{"arch": "pvt", "model": "image embedding model", "dataset": "photos of arthropod specimens (BIOSCAN-5M)", "train_examples": 97500, "image_size": 64, "crop_scale_min": 1, "horizontal_flip": true, "targets": ["order"], "num_classes": 18, "embedding_dim": 128, "norm": "rmsnorm", "norm_position": "pre", "hidden_act": "relu", "mlp_ratio": 4, "head_dim": 32, "fused_qkv": false, "qk_norm": true, "parallel_block": false, "inner_norm": false, "patch_size": [4, 4], "conv_stem": false, "depths": [4, 7, 4], "widths": [64, 128, 256], "am_softmax_margin": 0.3, "am_softmax_scale": 30, "init": "trunc_normal_002", "residual_init": "zero_last", "optimizer": "soap", "beta2": 0.95, "learning_rate": 0.0029, "beta1": 0.9, "shampoo_beta": 0.95, "eps": 1e-08, "precondition_frequency": 25, "max_precond_dim": 1024, "one_sided": false, "adamw_lr_other_params": 0.0028, "max_grad_norm": 1.0, "l1_shrink": 0.01, "max_steps": 7100, "batch_size": 256, "epochs": 18.6, "lr_schedule": "cosine_restarts", "final_lr_fraction": 0, "warmup_steps": 140, "weight_decay": 0.2, "adamw_weight_decay_other_params": 0}
Rows from block 3 of a small image embedding model, named by matrix and row number. Rows with one number belong to one neuron. Each number is 128 + 24 x the weight over its row's rms, rounded and kept within 0 to 255. All counts start at 0.
After each neuron's rows are labels from the 100 images, of 14848, where the neuron reaches its highest value: "colour at peak" is the nearest of a few named colours to the mean colour under the peak. Only what is clearly more common there than usual is listed. The data: photos of arthropod specimens (BIOSCAN-5M). In brackets: how many of the 100.
# fc1: MLP up (model.blocks.3.mlp.fc1.weight, 256x64), inputs 0-63
# fc2: MLP down (model.blocks.3.mlp.fc2.weight, 64x256, transposed), outputs 0-63

fc1.169 [123 137 131 164 127 155 166  98 120 138 143 119 102 122 141 125 142 136 108  14 150 140 122 119 138 131  91 156 128 121 115 123 123 105 125 119 149 107  57 126 113 130 122 125 150  95 168 141 115 119 106 125 122 160 124 126 118 119 127 134 128 107 166 131]
fc2.169 [130 132  89 144 138 141 186 155 106 135 121 152 122 156 114 113 143 173 169  72 139 144 134 149 111 129  94 155 149 128 116 117 121 118 126 148 122 122  92 104 149 121 128 122 154 128 186 137 108 140 102  98 141 170 113 128 115 171 108 137 135 137 180 102]
colour at peak: brown (93)

fc1.13 [119 129 126 158 130 149 133 153 164 174 149 147 119 125 153 116  66 121 132 136 138 130 191 121 109 128 137 106 111 117 117 111 121 130 117 103 190 122 141 167 121 157 131 140 130 105 145 167 127 129  96 132 146 171 149 131 163 134 105 129 149 159 186 128]
fc2.13 [131 128 192 148 134 155 134 141 126 124 177 149 191 136 128 125 123  97 166 157 129 131 120 147 122 128  78 138 105 176  59 130 137 130 116  93 149 116 128 106 122 102 140 138 116 139 128 126 136 108 114 131 129 147 128 128 136 194 125 136 121 113  97 129]
colour at peak: grey (80)

fc1.183 [136 135 128 129 148 127 154 126 130 121  39 168 129 103 125 141 137 124 137 156 146 137 121 166 126 108  99 175 135 127 124 135  92 127 168  67 131 172 116 151 103 125 141 146 137 107 117 125 128 160 117 135 128 119 144 137 170 105 137  97 128  91 139  89]
fc2.183 [140 147 154  88 121 128  98 108 128 167 172  94 118 133 103 127 116 170 107 117 104 132 128 108 188 128 146 126 157 107 128 138 116  91 148 139 103 147 116 158 135  92 141 156 126 112 159  59 127 127 173 104 115 105 149 144 108 126 106 135 143 105 121 150]
colour at peak: brown (53); grey (31)

fc1.204 [158  86 141 122 153 126 114  89 128 123 121 140 124 154 130 114 136 144 154 126 168 119 149 137 189 134  75 167 149 128 114 169 125 112 154 122 155 138  83 112 131 119  95 138 167 139 128 137 154 161 161 106  97 115 127 129 112 128 187 125 112 147 158 124]
fc2.204 [142 142  64 128 124  98 133 132 145 119 169 106 112  68 146 112 145  86 126 107 104 100 130 126 111 148 117 151 139 123 142 105 103 132 138 138 156 131 156 157 129  65 108 122 166  78 122 126 129 147 130 125  67 157  97 132 105 135 128 131 118 131 126 129]
colour at peak: grey (26)

fc1.28 [122 120 106 180 129 169  66 125 130 143 130 127 135 120 113 160 172 149 130  99 135 119 128 160 127 116  89 154 129 132 183 109 124 123 108 129 123 124 125 119  80 107  87 163 134 130  49 136  97 129 138 147 127 153 129 129 114 142 116 105 136 125 147 114]
fc2.28 [176 115 113 111  87 121 109  82 103 122 142 158 115 165  75 125 147 154 190 120 144 177 139 161 138 119 123 117 125  89  99 110 152 145 132 128 101 131 125 167 131 133 101 126 126 153 181 162 146  98 145 132 122 109 129 122 133 111 114 108 128 127 105 127]
colour at peak: brown (54); grey (36)

fc1.243 [139 106 120 105 138 128  99  71 131 124 150 116 111  81 138 128 142 158 132 141 129 125 105 160 140 128 107 110 125  78 114 131 114 128 154 145  72 127 114 141 138  91 123 135 130 128 135 113  89 126 201 123 111 148 101 150 147  75 177 123 137 110 115 110]
fc2.243 [122 128 120 186 129  73 115 126 115  87 113 124 132 143 155 127 119  76 121  81 141 115 156  86 125 160 152 122 106 134 132 123 129 127 131 126 137 117  86 121 153 131 107 135 136 102 104 126 192 106 101 164 145 130  97 115 123 103  90  97 129 151 128 156]
colour at peak: black (57); brown (43)

fc1.203 [131  80 143 156 123 134 141  99 108 117 129 162 127 140 183 159 121 135 126 120 130 165 127 113 116 124 118 132  71 147 110 126 105 161 132 136 136 181  42 147 142  95 101 118 101 132 137 118 151 160 120 138 128 130 111 121 143 129 129 131 151 169 150 111]
fc2.203 [119 200 108 138 141 145 128 106 164 118 114 126 140 113 133 118  94  93  83 174 114 122 127 157  90 131 123 129 154 128 152 138 160 145 115 106 178 120 139 137 125 127 130  90 153 136 124  90 156 127  94 112 135  65 137 152 136 131 112 109  89 133 145 132]
colour at peak: grey (61)

fc1.89 [191 127 122 188 136 108 130 138 113 139 194 114 126 138 134 119 154 130 146 108 159 129 119 123 125 130 140  95 120 139 106 130 110 110  80 140 114 143 131 127 132 107 118 108 130  69 130 199 117  78 132 136 132 167 138 134 128  96 134 106 127 138 138 119]
fc2.89 [ 71 126 126 163 117 116 134  95 123  88  75 147 141  91 132 147 131 124 125 113  91 144 142 133 168 130 123  82 172 138 140 100 135 112 110 146 123 130 111 128 122 169 125 167 131 115 134 168 120 122 156 128 145 110 106 132 162  90 112 124 123 133 123 193]
colour at peak: black (66); brown (33)