Weights of a small image embedding model: norm rmsnorm, patch size [4, 4].
Rows from block 12 of a small image embedding model, named by matrix and row number. Rows with one number belong to one neuron. Each number is 128 + 32 x the weight over its row's rms, rounded and kept within 0 to 255. All counts start at 0. After the name is the row's rms in percent of the matrix's.
Before each neuron's rows are labels from the 100 images, of 14848, where the neuron reaches its highest value: "top examples" is what is common among them. Only what is clearly more common there than usual is listed. The data: photos of arthropod specimens (BIOSCAN-5M).
# fc1: MLP up (model.blocks.12.mlp.fc1.weight, 1024x256), inputs 174-202
# fc2: MLP down (model.blocks.12.mlp.fc2.weight, 256x1024, transposed), outputs 174-202

top examples: order Lepidoptera
fc1.167 128 [ 94 100  83 145 119 122 126 105 131 147  82 108 107 126 149 131  96 151 107 140  96 118 123 127 139 168 177 184 144]
fc2.167 135 [111 116 128 137 129 115 130  54 135 138 128 131 132 102 138 144  65 168 138 121 125 178  99 142  56 129 160 127 112]

top examples: order Lepidoptera
fc1.36 134 [108 149 127  70  95  88 128 127 146 132 207 128  46 127  44 126 164 127  91 157 216 147 138 120 128  92  55 138 128]
fc2.36 131 [161 187 127 105  49 237 124 170 143 130 122 116 149 176 153 120 125 127 131 156 130 213 113 122 138 130 126  91 160]

top examples: order Araneae; class Arachnida
fc1.211 173 [101 112 128 164  88 127 125 128 123 100 120  87 120  69 133 139  76 174 134 174 122 117 204 127  98 116 118 126 139]
fc2.211 148 [ 82  57 116 117 118 129 128 198 171 182 118 133 134  62 113 134 148 176 133 218 102 135 112 119 114 144  68 133 175]

top examples: order Araneae; class Arachnida
fc1.120 119 [210 111 128 152 137  58  80 101 165 119  96 118 193 134  85 128 205 220 121  92 144 152 162 128 123 151  56 142 174]
fc2.120 120 [134 157 138 133 133 110 118 157 160 142 154  78 123 118  65 168 186 122 126 139  81 133 193 101 137 129 177 138 128]

top examples: order Coleoptera
fc1.713 114 [ 96 158 150 147 104 140 137 142 105 155  76 150 165 128 130  40 136 138 102 130 170  98 165 135 123 158 131 128 160]
fc2.713 117 [158 125 118 129 162 229 134 101 134  47 111 160 183 126 149 125  88 114 133 157 148 169 158  98 151 143 150 147 145]

top examples: class Arachnida; order: Hemiptera; order Trombidiformes; family Anystidae
fc1.719 123 [101 142 126 146  89 116 136 155  94 165 176 128 190 107 122 145 128  81  73 136 129 156 110 145 130 138 116 116  90]
fc2.719 120 [141  28 112 129 124 124 128 160 123 120  81 131 148 131 168 128 126 128 170 112 131 129 180 154 105 115 121 139 100]

top examples: order Psocodea; family Lepidopsocidae
fc1.274 145 [168 102 170 170 101 108 141  82 128 115 123 137 123 139 145 135 124 177  98 124 136  55 172 137  93 129 125 157 150]
fc2.274 152 [133 123 130 160 132 132 110 100 136 137 106 190 119 146  94 106 136 113 126 131 146 117 105 209 131 118  90 111 126]

top examples: order Coleoptera
fc1.438 153 [117 136  70 119 125 184 122 153 125 128 190 120 144 153 146 132 153 122 158 121 123 194 126 127  96  95  63 119 102]
fc2.438 156 [104 106 122 229 140 129 132  72  56 156 137  85 132  93 138 128 118 167  98 120 160 153 159 181  43 116 118  63 193]

top examples: class Collembola; order: Lepidoptera; order Entomobryomorpha; family Entomobryidae
fc1.164 136 [110  97 121 153 133  83  92 114  95 152 113 179 125 153 133 135 155 172 151 126 103 100 125 163 175 224 120 133 125]
fc2.164 138 [108 143 145 175 148 154 110 122  80 117 107 129 126 100 121 118 152 106 122 127 137 113 171  94 147 129 177  96 160]

top examples: class Arachnida; order Hemiptera
fc1.663 173 [169  86 182 151 139 131 130 196 137 179 128 120 124 128 145 127 122 108 227  93  63 148 134  86 104 110 113 108 161]
fc2.663 189 [151 140 238 136 112 157 121 130 129 130 115 122 131 112 126 184 168 114 133 190  89 131 118 121 122 207 121 122 167]

top examples: order Hemiptera
fc1.177 130 [110 123 104 186 135 148 108 131  97 179  87 126 118 140 147 118 133 199 122 113 114 141 137 168  35 143 102 109 134]
fc2.177 139 [169 167 132 142 145 114 148 160  92 129  62 142 116 140 146 111  92 121 100 103 129 145 126 129 144 124 209 120 131]

top examples: order Coleoptera
fc1.470 137 [113 142 154  80 112 127  99 156 129 152 139 120 132  78 129 115 131 121 116 122 100  76 123 133 159 100 146 112 110]
fc2.470 156 [128  90 162 205 103  46 134 129 128 102 126 121 132 172 133 122  91 138 145 161  84 101  41 146 133 149 135 130 103]

top examples: order Psocodea
fc1.396 136 [ 75 127 132 136 135 136 129 128 124 182  93  66 131 143 176 132 181 118 129 201 164 197 119 170 170 103 117 128 137]
fc2.396 134 [171 156 123 110 147  76 118 118 110 147 126 128 207 139  71 147 130 170 121 101  87 138  99 102 134 136 105 164 132]

top examples: order Hymenoptera
fc1.766 113 [180 116 138 122 113 120 119  91 147 126 114  99 157 194 128 103  74 185 162 132 128 125 162 166 132 189 133 117 125]
fc2.766 113 [136 200 163 142 117 126 130  76 153 166 110 129 153 144  77 141  82 124 191 129 108  85 139 101 139 162 123 120 104]

top examples: order Hymenoptera
fc1.546 184 [132 149 111 102 141 112  81 114 108 171 115 166  91 128 176 144 121 106  98 166  13 136 145 138 116 117  83 104 120]
fc2.546 182 [110 123 123 159 100 141  85 111 145 115 127 135 134 107 143 145 120 129 108 129  64 129 167  81 103 137  78 132 116]

top examples: class Collembola; order Entomobryomorpha; family Entomobryidae
fc1.364 144 [109 106 153  82 132 130 167 118 128 224 144  62 131 141 158 147 124 135 143 154 158 182  63  40 179 116 134 128 146]
fc2.364 159 [203  33 114 104 150 108 115 163 109 129 103 146 176 131 163  87 186 133 177 130 156  99 106 156  82 121 107 130 128]

top examples: order Lepidoptera
fc1.100 151 [136 123 126 122 144 122  86 122 119 100 122 147 176 132 161  85 127 113 139 209 153 129 132 114 124 136 133 100 145]
fc2.100 141 [149 125  26 117  40 116 179  52 133  77 147 138 138 163 165  76 157  96 104 159 131 143 143 153 139 115 126 137 120]

top examples: order Hemiptera
fc1.643 155 [152 121  47 129  91 152 148 106 134 108 125 177  88 110 103 106 102 117 129 131 147  37 104 143 177  86 128 128 141]
fc2.643 140 [127 132 132  92 140 142 116 101 187 118 127 162 103  96 129 128 128 137  79 184  89 128 147 161 131 139 127 128 119]

top examples: order Lepidoptera
fc1.187 156 [ 77 130 170 174 124 120 139 181 133 141 117 125 130 119 134 118 139  94 125 149 151  96 128 133 157 179 136 119 129]
fc2.187 160 [132 111  90 151 138 149 130 126  97 102 123 128 114 153 127 161  64 190 164 109 133 129 131 111 128 109 127 151  92]

top examples: order Coleoptera
fc1.219 126 [ 89 145 205 177 157 168  76 168  95 142 151 132 131 129 178 208 121 123 109  68 133  93 139 109  42 123 126 174 129]
fc2.219 132 [127 146 132 121 128 147 170  90 104 145 161 176 109  89 124 191 107 192 137 154 128 114 137 108 191 136 118  74 126]

top examples: order Hymenoptera
fc1.80 117 [162 174 125 132 148 139 141  99 157 111 137 141 128 128 132 149 214 173 154 105  24  76 170  82 130 116  99  82 144]
fc2.80 105 [121 167 165  94 128 167  87 128 157 138 125 138 103 129 132 135 143  92 183 145 125 128 156 126 125 131 107 132  95]

top examples: order Lepidoptera
fc1.27 148 [ 47  70 123 155 146 155 128 134 138  78 122 114 122 121 125 115 117  95 137 190  40 167 143 108 126 129 128 122 114]
fc2.27 172 [145 123 164 131  93 149 177 195  94 115  86 171 121 156  96 133 188  96 132 105 131  91  87 126 135 134 128 142 132]

top examples: order Araneae; class Arachnida
fc1.266 159 [117 154 114 149 107 131  99 124 166  77 144 105 103 125 154  74  83 128 122 124  83 142 121 184 126 136 124 108 124]
fc2.266 173 [125 119 190  82 104 128  71 138 127 105 120 137 154 128 137 128  72 107 131 125 173  72 120 147 150 129 114 120 123]

top examples: order Hemiptera
fc1.63 157 [166 168 120 144  57  62 110 182 105 199 123 126 116  50 133 142 112 108 125 106 130 156 134 114 175 151  88 100 205]
fc2.63 170 [138 132  85 132 134 229 142 137 134 168 122 144 132 134 119 119  93 164 133 170 104 115 125 115 121 187 136 115  78]

top examples: order Hymenoptera
fc1.575 138 [145 183 166 111 188 160 107 123 151 123 117 144 150 138 136 156  77 114 160 117 124 176  86 157 132 141 137 167 149]
fc2.575 141 [131 148 217 122 188 127  34 130 143 159 165 148 128 135 145  82 134 118 107 110 179 125 155  75 131 117 116 121 172]

top examples: order Diptera
fc1.727 117 [130 136 127 178 156  72 132 162  64 142 136 127 126 126 115 127 136 133 142 122 132 139 114 139 103 123 118  96 131]
fc2.727 131 [124 172 127  98 109  54 159 121 108 190 129 138  86  65 123 126 149 139 181  67 117 128 176 132 122  70 139 105 131]

top examples: class Arachnida
fc1.226 119 [132  96 177  71 170 149 136 112 128 171 183 140  97 123  96 118 175 146 112 148 106 105 133 117 125 129 109 145 137]
fc2.226 118 [ 74  77 108  88  60 125 102 134  95 128 145  83 124 131 126 105 151 134 127 106 116 111  39 149  45  74 130 132 103]

top examples: order Lepidoptera
fc1.619 123 [110 115 191 138 179 145 126 133 115 128 236 129 137 139 123 149 109 202 144 140 151 135 130 128 135 133 137 209 145]
fc2.619 125 [190 141 103 108 149  79 123 142 107 156  93 127 132 118 127 138 140  75 108 166 141 163 133 125 197 164 115 142  83]

top examples: class Collembola; order Entomobryomorpha; family Entomobryidae
fc1.710 159 [123 126 130 142 145  78 129 144 127 114  99 136 127 140 135 112 138 153 123 137 141 135  47 142 137 109 123 127 106]
fc2.710 156 [105 120 131 136 140  91 127 134 181 123  77 124 122 127 126 188 195 114 183 127 142 131  93 126 157 133 102 119 119]

top examples: order Hemiptera
fc1.608 139 [ 51 132 156 117 166 159 132 133 113 127 171 141 136 127  91 128 133 104  85 197 118 190 150 109 150 138 101 131 125]
fc2.608 147 [110 118 138 136 131 174 112 129  96 115 132 122 204 120  92  96 135 116  92 116 151 159 123 150 151 119 166 149 140]

top examples: order Coleoptera
fc1.536 148 [131 104 192 123 132 117 132 122  66 153 121 151 132 173  13 150  59  48  80 170 131 137 129 149 227 106 161 146  84]
fc2.536 147 [119 101 127 128 164 145 136 116 130 131 127 119  66 121 124  96 127 131 102 143 103 128 131  79 203 127 114  66 172]

top examples: order Lepidoptera
fc1.286 132 [106 152 100 130 123 145 120 130 194 108 152  81 116  90  69 123  85 127 145 127 131 141 109  82 105 173 100 114 134]
fc2.286 128 [ 73 126  76 100 121 133 123 148 168 130 115 140 151 140 127 113 101 106 138 137 136 115  64 160 130 121 144  89 127]

top examples: order Coleoptera
fc1.182 154 [124 131 127  76  91 120 116 139 109 137 157 112 155 100  84 100 192 149 120  87  99 151 165 164 151  20 126 125 103]
fc2.182 155 [112 151 103  96 128 116 115 138 131 125 131 107 140  85 115 139 137 132 182 121 131 125 154 146 151 125 102  85 106]

top examples: class Collembola
fc1.457 148 [154 139  76 110  98  77 141  84 123 138  84 151 150 151 119 127 214 150 177 113  42 180  92 110 166 141 136 108 176]
fc2.457 160 [118 134 141 118 137 132 105 132 109 118 122 110 180 140  98 107 139 115 176 161 170 113 118  89 114 186  82 163 149]

top examples: order Diptera
fc1.263 152 [112 120 124 155  94 126 146 124 118 130 122  76 148 134 188 113 113 116 143 116 155 154 121 119 132 175 116 116 134]
fc2.263 155 [129 106 103  99 122 132 110 190 128 103 151 160 139  96 132 151 111  83 135  96 144 107 129 150 104  86 113 133 136]

top examples: order Coleoptera; order Hemiptera
fc1.419 137 [162 174 132 128 197 134  30 204 133 182 125 128 187 121 134 168 125  83 125 122 157 164 115 135 130 143 131 118 180]
fc2.419 143 [136 131 136 141 118 165  74 118  77 129  70 129 139 129 152 104 119 125 103  84 168  70 180 123 159 126 126 146 124]

top examples: class Collembola; order Entomobryomorpha
fc1.616 145 [ 97 139 138 138  98 124 123 128  83  86 117 131 117 101 114 179 115 156 127  93 107 133 115 100 109 125  88 189 173]
fc2.616 145 [140 119 125 127 162  89 135 115  97 177 127 123 144 116 170 111  97 126 105 143 124 104 103 192 150 162 213 125 171]

top examples: order Hemiptera
fc1.257 156 [125 171 124 152 146 140 115 134 121 131  90 160 155  95 175 132 119 111 114 130 128 107 124  93 119  97 130 129  57]
fc2.257 171 [148 138 135 149 130 148 109 126 105 111 117  61 115 171  99 141 238 133 189 127 118  62 122 147  79 193 128 177 132]

top examples: order Lepidoptera
fc1.53 132 [123 145 217  93 163  95 128 145 243 145 118 121 115 149 124 135 141 123 109 122 126 131 141 169  79 158 170 126 152]
fc2.53 150 [133  98 210 128 138 155 141 127  51 105 112  97 153 112 114 127  91 247 113 197 139 156 125 138 156 128  90 101 139]

top examples: order Psocodea
fc1.458 132 [167 129 141 150  46 144 123 185 148 124 195 148 141 129 173 127 184 138  93 144  84  57 158 114 122 127  95  83  79]
fc2.458 142 [ 81 122 121 163 104 114  97 159 140  83 136 110  83 120   0  99 120 119 124  71 116  68  97 170 105  86 137 123 147]

top examples: order Psocodea; family Lepidopsocidae
fc1.435 153 [ 94 109 111 128 157 171 147 117 157 146 113 214 140  86 112 164 137 137 139 125 128 141 152 172 152 125 220  86  75]
fc2.435 151 [215 101 121 133 102 143 126 104 151 118 151 101 117 156  95  97  51 129 147 159  88  86 118 119 166 171 128 196  90]

top examples: class Collembola; order Entomobryomorpha; order: Hemiptera; family Entomobryidae
fc1.22 159 [150 131 108 111 167 134 134 132 127 120 118 148 132 109 141 134 156  81 204 172 140 122 106  82 116 114 164 124 124]
fc2.22 195 [114  87 143 135 157 141 105 128 111 159 144 125 142 176  77 139 165  96 159 126 145 165 157  85 128 153 136 154 136]

top examples: order Hemiptera
fc1.350 138 [148  99 206 128 130 162 156 114 156 144 152 144 123  94 188 168 128 159  86 132  96 109 120  88 129 137 121 114 145]
fc2.350 139 [116 120 195 118 127  96 109  63 200 210 171 114 112 102 113 107 110 165 134 213  91 132 127 143 140 133 123  88 132]

top examples: order Hemiptera
fc1.122 171 [135  88 134 132 121 106  80 141 111  73 135 169 196 161 154 128 135  50 157 180 138 127 143 130 191 154 142 169 123]
fc2.122 171 [109  69 207 158  70  66 193 131 148 153 143  75 128 149 120 134  94 186 129 130 132 151 144 123 184  81 102  32 153]

top examples: order Lepidoptera
fc1.442 168 [115 124  85 167  62 142 121 120 121 156 123 166 112 104 130  99 158 200 128  89 139  95 129 114 103 110 129 135 127]
fc2.442 153 [ 73 183 128 124  93 153  43 127 124 127 133 143 172 154 120 124 130 130  89 212 139 103 139 160 121 167 132 111  51]

top examples: order Psocodea; family Caeciliusidae
fc1.751 193 [196 115 138 163 175 128 117 135  83 138 117 105 128 139 118  86 184 117 144 132  72 104 126 104 180 221 187 126 138]
fc2.751 208 [117  79  75 175 129 153 129  47 176  84 118  95 109   5  81 207 150 143 172 187 148 105 141 109 131 155 128 115 189]

top examples: order Hymenoptera
fc1.196 119 [126 133 125 176 128 119 216 172 140 135 147 201 130  88 134  94 127 127 161 134 122  88 200  98 126 161  69 224 167]
fc2.196 129 [143 103 101 123 131 112 103 185 157  78 130 195 103 149 104  97 132 132 211  33 115 141 151 152 105 131 127 139 119]

top examples: class Collembola; order Entomobryomorpha; family Entomobryidae
fc1.541 126 [112 110 143 138  60 136 183 127  95 126  37 134  14  88 105 103 119 116 166 125 107 169 133  78 149 132 145 193 119]
fc2.541 133 [118 132  70 116 149 117  93  98  78 108 124 119 183  53  87 103 159  57 141 135 177  54  82 134 140 177 164  95  92]

top examples: class Arachnida
fc1.157 149 [130 139 113 145  84 126 140  30 127 131 125 100 144 131  92 112 132 122 157  58 130 138  98 132 131 125  81 131 163]
fc2.157 189 [131 151 162 101 105 100 143 105 114 135 112 102 124 129 159 160  88 218 196 122  71 110 146 188 102 154 125 203 125]

top examples: order Hymenoptera
fc1.540 172 [170  83 130 115 128 142 170 118 126 155  83 141  94  79 104 124 182 130 175  83 145 112  72 174  92 110 158 132  59]
fc2.540 150 [111 122 100 135 118 109 118 197 158  83  48 140 166 121 116  88 164  85 136 146 102  73  88 142  96 109 140 128 166]

top examples: order Hymenoptera
fc1.65 159 [206 105 146 103 105 147 162 107 132  66 130  91 108 162  88 196 168 101 115 122  88 157 181 132 168  92 130 102 130]
fc2.65 173 [125  97 129 100  84 130 109 195 182 127 128 157  91 118 130 149 144 126 185 124 191 137 106 114 182 144 135 129 137]

top examples: class Arachnida; order Araneae
fc1.735 131 [114 133 160 192 159 129 152 149 140  80 103 129 121  86  97 118 101 186 122 151 149 123 200 137 126 134 101 148 152]
fc2.735 129 [117 124 187  84 133 159  52  99  91 145 101 132 116 113 124 135 106 172 116 128 155 116 125 131 158 126 176 108 191]

top examples: order Coleoptera
fc1.358 154 [209 152 143 135 156 113  98  93 141 159 117 112 115 128 128  84  54 151 170 143 116 164 128 116 128  87  97 141 119]
fc2.358 154 [130 210 127 173 151  75 117 132 103 139 123 121 183 109 158 113 138 164  92 135  59 134 108 148  74 113 104 158 127]

top examples: order Hymenoptera
fc1.426 147 [162 130 134 114 120 149  88 148 255 136 161 128 160 110 168 208 189 133 187  76 116 161 103  48 134 161 102  83 143]
fc2.426 151 [102  60 154 111 137 175 120 134 117 119 133  97 133 137  84 165 129 160  88 119 119  99  92 131 106 135 132  76 121]

top examples: order Araneae; class Arachnida
fc1.627 137 [111 117 129 133 186 156 175  72 136 131 122 189  79 123 123 113  76 135 121 159 122 158 146 206 195 156 137 167 111]
fc2.627 124 [181 177 151 140 124 147 110 165 118 161 115 109  70 146 106 163 139 141 144 103 129 129 126 168 138  44 152 115 145]

top examples: order Coleoptera
fc1.155 117 [136 129 176 139 141 149 139  93 147  87 165 122 128 139 168 141 111 128 122 132 155 142  96 151  81 169 124 145 114]
fc2.155 127 [ 51 165 145 127 162  98 123 134 112 120 108 116  96 131 103 141 112 152  77  37 169 131 118  44 164  87  95 128 135]

top examples: order Lepidoptera
fc1.630 162 [144 175 104 123 126 164 162 111 127 100  80 125  91 100 127  99  93 157 146 124 111 105 140 137  44 144 182 138 107]
fc2.630 154 [134 134 155  94 111 128 141 129 212  91  91 127 108 139 127 131 122 146 153  65 115 135 102  95 149 115 173 101 170]

top examples: order Lepidoptera
fc1.434 114 [199 155 150 129 201 117 161 120 174 168 102 126 104 111 154 120 146 145  73 127 138 183 114 127 121 149 143 178 126]
fc2.434 106 [152 117 134 169 127 132  63 150 163  66 143 118 115  86 122 148 137 184  94  94 112 109 105 134 127 156 135  83 116]

top examples: order Lepidoptera
fc1.531 164 [ 50  94 166  70 145 134 103  71 120 223 126 103  95 128 154 140 132 127 149 173 138  99 117  97 126 135 115 176 188]
fc2.531 166 [127 141 146 170 112 125 138 161 136  87  96 106 151 107 128 137 127 104 175 143 130 152  77 111 145 152 105 177 120]

top examples: class Collembola
fc1.592 160 [132 135 125  71 107 155 153 122 149 158 189 107 139  92  88 116 135 161 162 121 128 198  83 189 154 150 112 102 151]
fc2.592 165 [147 117 101 184 146 118 136 124 162 126 128 146 194 148 129 147 156  41 181 130 144  82  93 134 124  88 110 130 169]

top examples: order Hemiptera
fc1.738 133 [127 107 187 139  95 136 156 128 105  92 135  87 140 180 153 143 159 122 154 198 136 124 143 124 117 126 142 127 122]
fc2.738 109 [150 124 128  90 122 142 137 129 131 198 169 134 102 105 174 125 139 104 117 115 135  87 142 117 147 127 149 128 156]

top examples: order Hymenoptera
fc1.314 155 [175 100 111 134 112  98 126 109 113 125 172 117 123  71 108 132  82 130 180 141 133  41 128 143 141  52 174 128 174]
fc2.314 156 [124 173  93 118 165 157 115 101 109  93 138 138 110 133 150 111  44 128 157 124 136  90 192 144 148  71 136 109 128]

top examples: class Arachnida; order Sarcoptiformes; class Collembola
fc1.514 158 [170 160 126 121 123 133 158  94 137 118 119 119 135 122 144 192  83 134 128 111 134 189 121 116 123 112  55 126  79]
fc2.514 165 [148 112 152  97 130 115 124 152 105 130 157 118 150 102 117 110 102 114 202 108 164 120 133 157 140 134  70 126 127]

top examples: order Hemiptera; order Coleoptera
fc1.703 146 [144 107  65 192 113 148 129 124 128 125 126 182  53 124 110 158 105  93 157 159 121 142 131 108 190 156 197 145 134]
fc2.703 160 [153 135  97  57 125  92  86 228 121 100 119 134 143 129 139 166 109 149 141 110 124 106 151 101 172 132 141 105  84]

top examples: order Lepidoptera
fc1.401 142 [146 193 103 120 176 137  84 110 131 128 124  92 154 107 213 123 124 149  73  88 129 214 128 170 145 154  53 132 199]
fc2.401 137 [132 105 182 138 177  50 142 128  95 160 142 129 120 138 148 155 202  72 155 179 122 129 133 150  81 196 126 110 200]

top examples: order Coleoptera
fc1.13 127 [ 97 117 149 128 107 121 110 145 255 130 135 164 143 127 134 143 159 138 255 147 129 196  86 127 172 140 137 144 158]
fc2.13 125 [144 127 115  86  71 138 104 131 143 144 130 126 132 104 156 115 121 147 126 114 114  53 126 139 165 122 125 153 143]

top examples: order Lepidoptera
fc1.42 125 [135 157 160 173  74 120 108 146 102 106 128  71  61 134 106 132  49 190 132 126 149 125  97 105 150  31 134 128 134]
fc2.42 120 [182 134 142  97 134 151 126 101 131 158 129  90 116 122  86 143 164 160 129 114  99 128 128 168 137 121  85 168 159]

top examples: order Coleoptera
fc1.552 159 [139 131 124  64 125 133 154 145 123  96 132 113  63 142 228 137 130 153 128 129  95 125 101  89 129  93 119  78 115]
fc2.552 166 [153 132 123 117 235  90  84 108 123 150 105  66 123 117 163 147  72 113  18 116 149 132 104 138  96 121 140 109 125]

top examples: order Coleoptera
fc1.383 125 [135 119 121 130 120 136 151  99 142 169 142  69 129 144 106 106 156  92 182 217 152 115 115 115 183 130 139 127 138]
fc2.383 129 [140 130 120 139  82 140 123 117 164 118  58 165 151 146 129 143 152 153  90 182 134 136 115 148 104 145 112  89 126]

top examples: order Hemiptera
fc1.379 115 [161 113 160  84 125 175 150 112 117 132  50 133 122 141 122 128 128 106  91 136 179 108 101 105 173 104 116 135 149]
fc2.379 114 [114 107 128 197 186 120  73 131 108  62 126 160 165 110 128 152 119  68 130  98 129 144 138  79 155 133 129 189 117]

top examples: order Psocodea
fc1.345 131 [104 131 138 130 161 130 172 124  63 101 129 136 142 136 113 199 143 133 102 135 123 146 116  86 149  59 116 110 135]
fc2.345 128 [176  98 117 131 116 122   0  89 199 147 108 128 122 126 115  58 119 123 102 108 138 158 221 107 104 176 131 128 106]

top examples: order Psocodea
fc1.520 161 [132 136 136 130 163 163 133 129 142 130 169 124 131 161  87 119 128 144 145 135 103 115 123 178 130  60 180  37  41]
fc2.520 170 [ 99 175 165 175 118 105 136 123 125  83 138 119 145 134  59  64 104 106 120 128 128 131 136 169 173 118 126 154  61]

top examples: order Hymenoptera
fc1.46 132 [114  87 116 176 129 139 134 146 144 131 173 147 164  87 142 120 122 118 132 133  73 118 131 128 234 145 188 108 150]
fc2.46 133 [109 162 142  67 120 126 185 174 132 193  78 170 155 162  94 183 108 105 142 123 124 113 141 132 146 134  86 174 125]

top examples: order Hemiptera
fc1.189 133 [147  58 105 125 102 156 116 117 102 106 154 127 120 111 134 137 155 126 138 139  81 149 198 166 181  99 112 135 108]
fc2.189 141 [109 194 120 104  37 143 153 114 212 139 147 125 129 142 104 190 157 140  89 103 115 141  77 130 119  81 144 112 173]

top examples: order Lepidoptera
fc1.147 164 [159 146 154 117 211 148 122 126 150  54 122 195 140 138 142 133 126  91 157  86  99  95 120 147 136 106 140 172 116]
fc2.147 150 [112 154 134 115 132 129 166  75 137 224 136 180 117 103 143  89 107 140 138 176  77 121 138 118 107 129  84 153 137]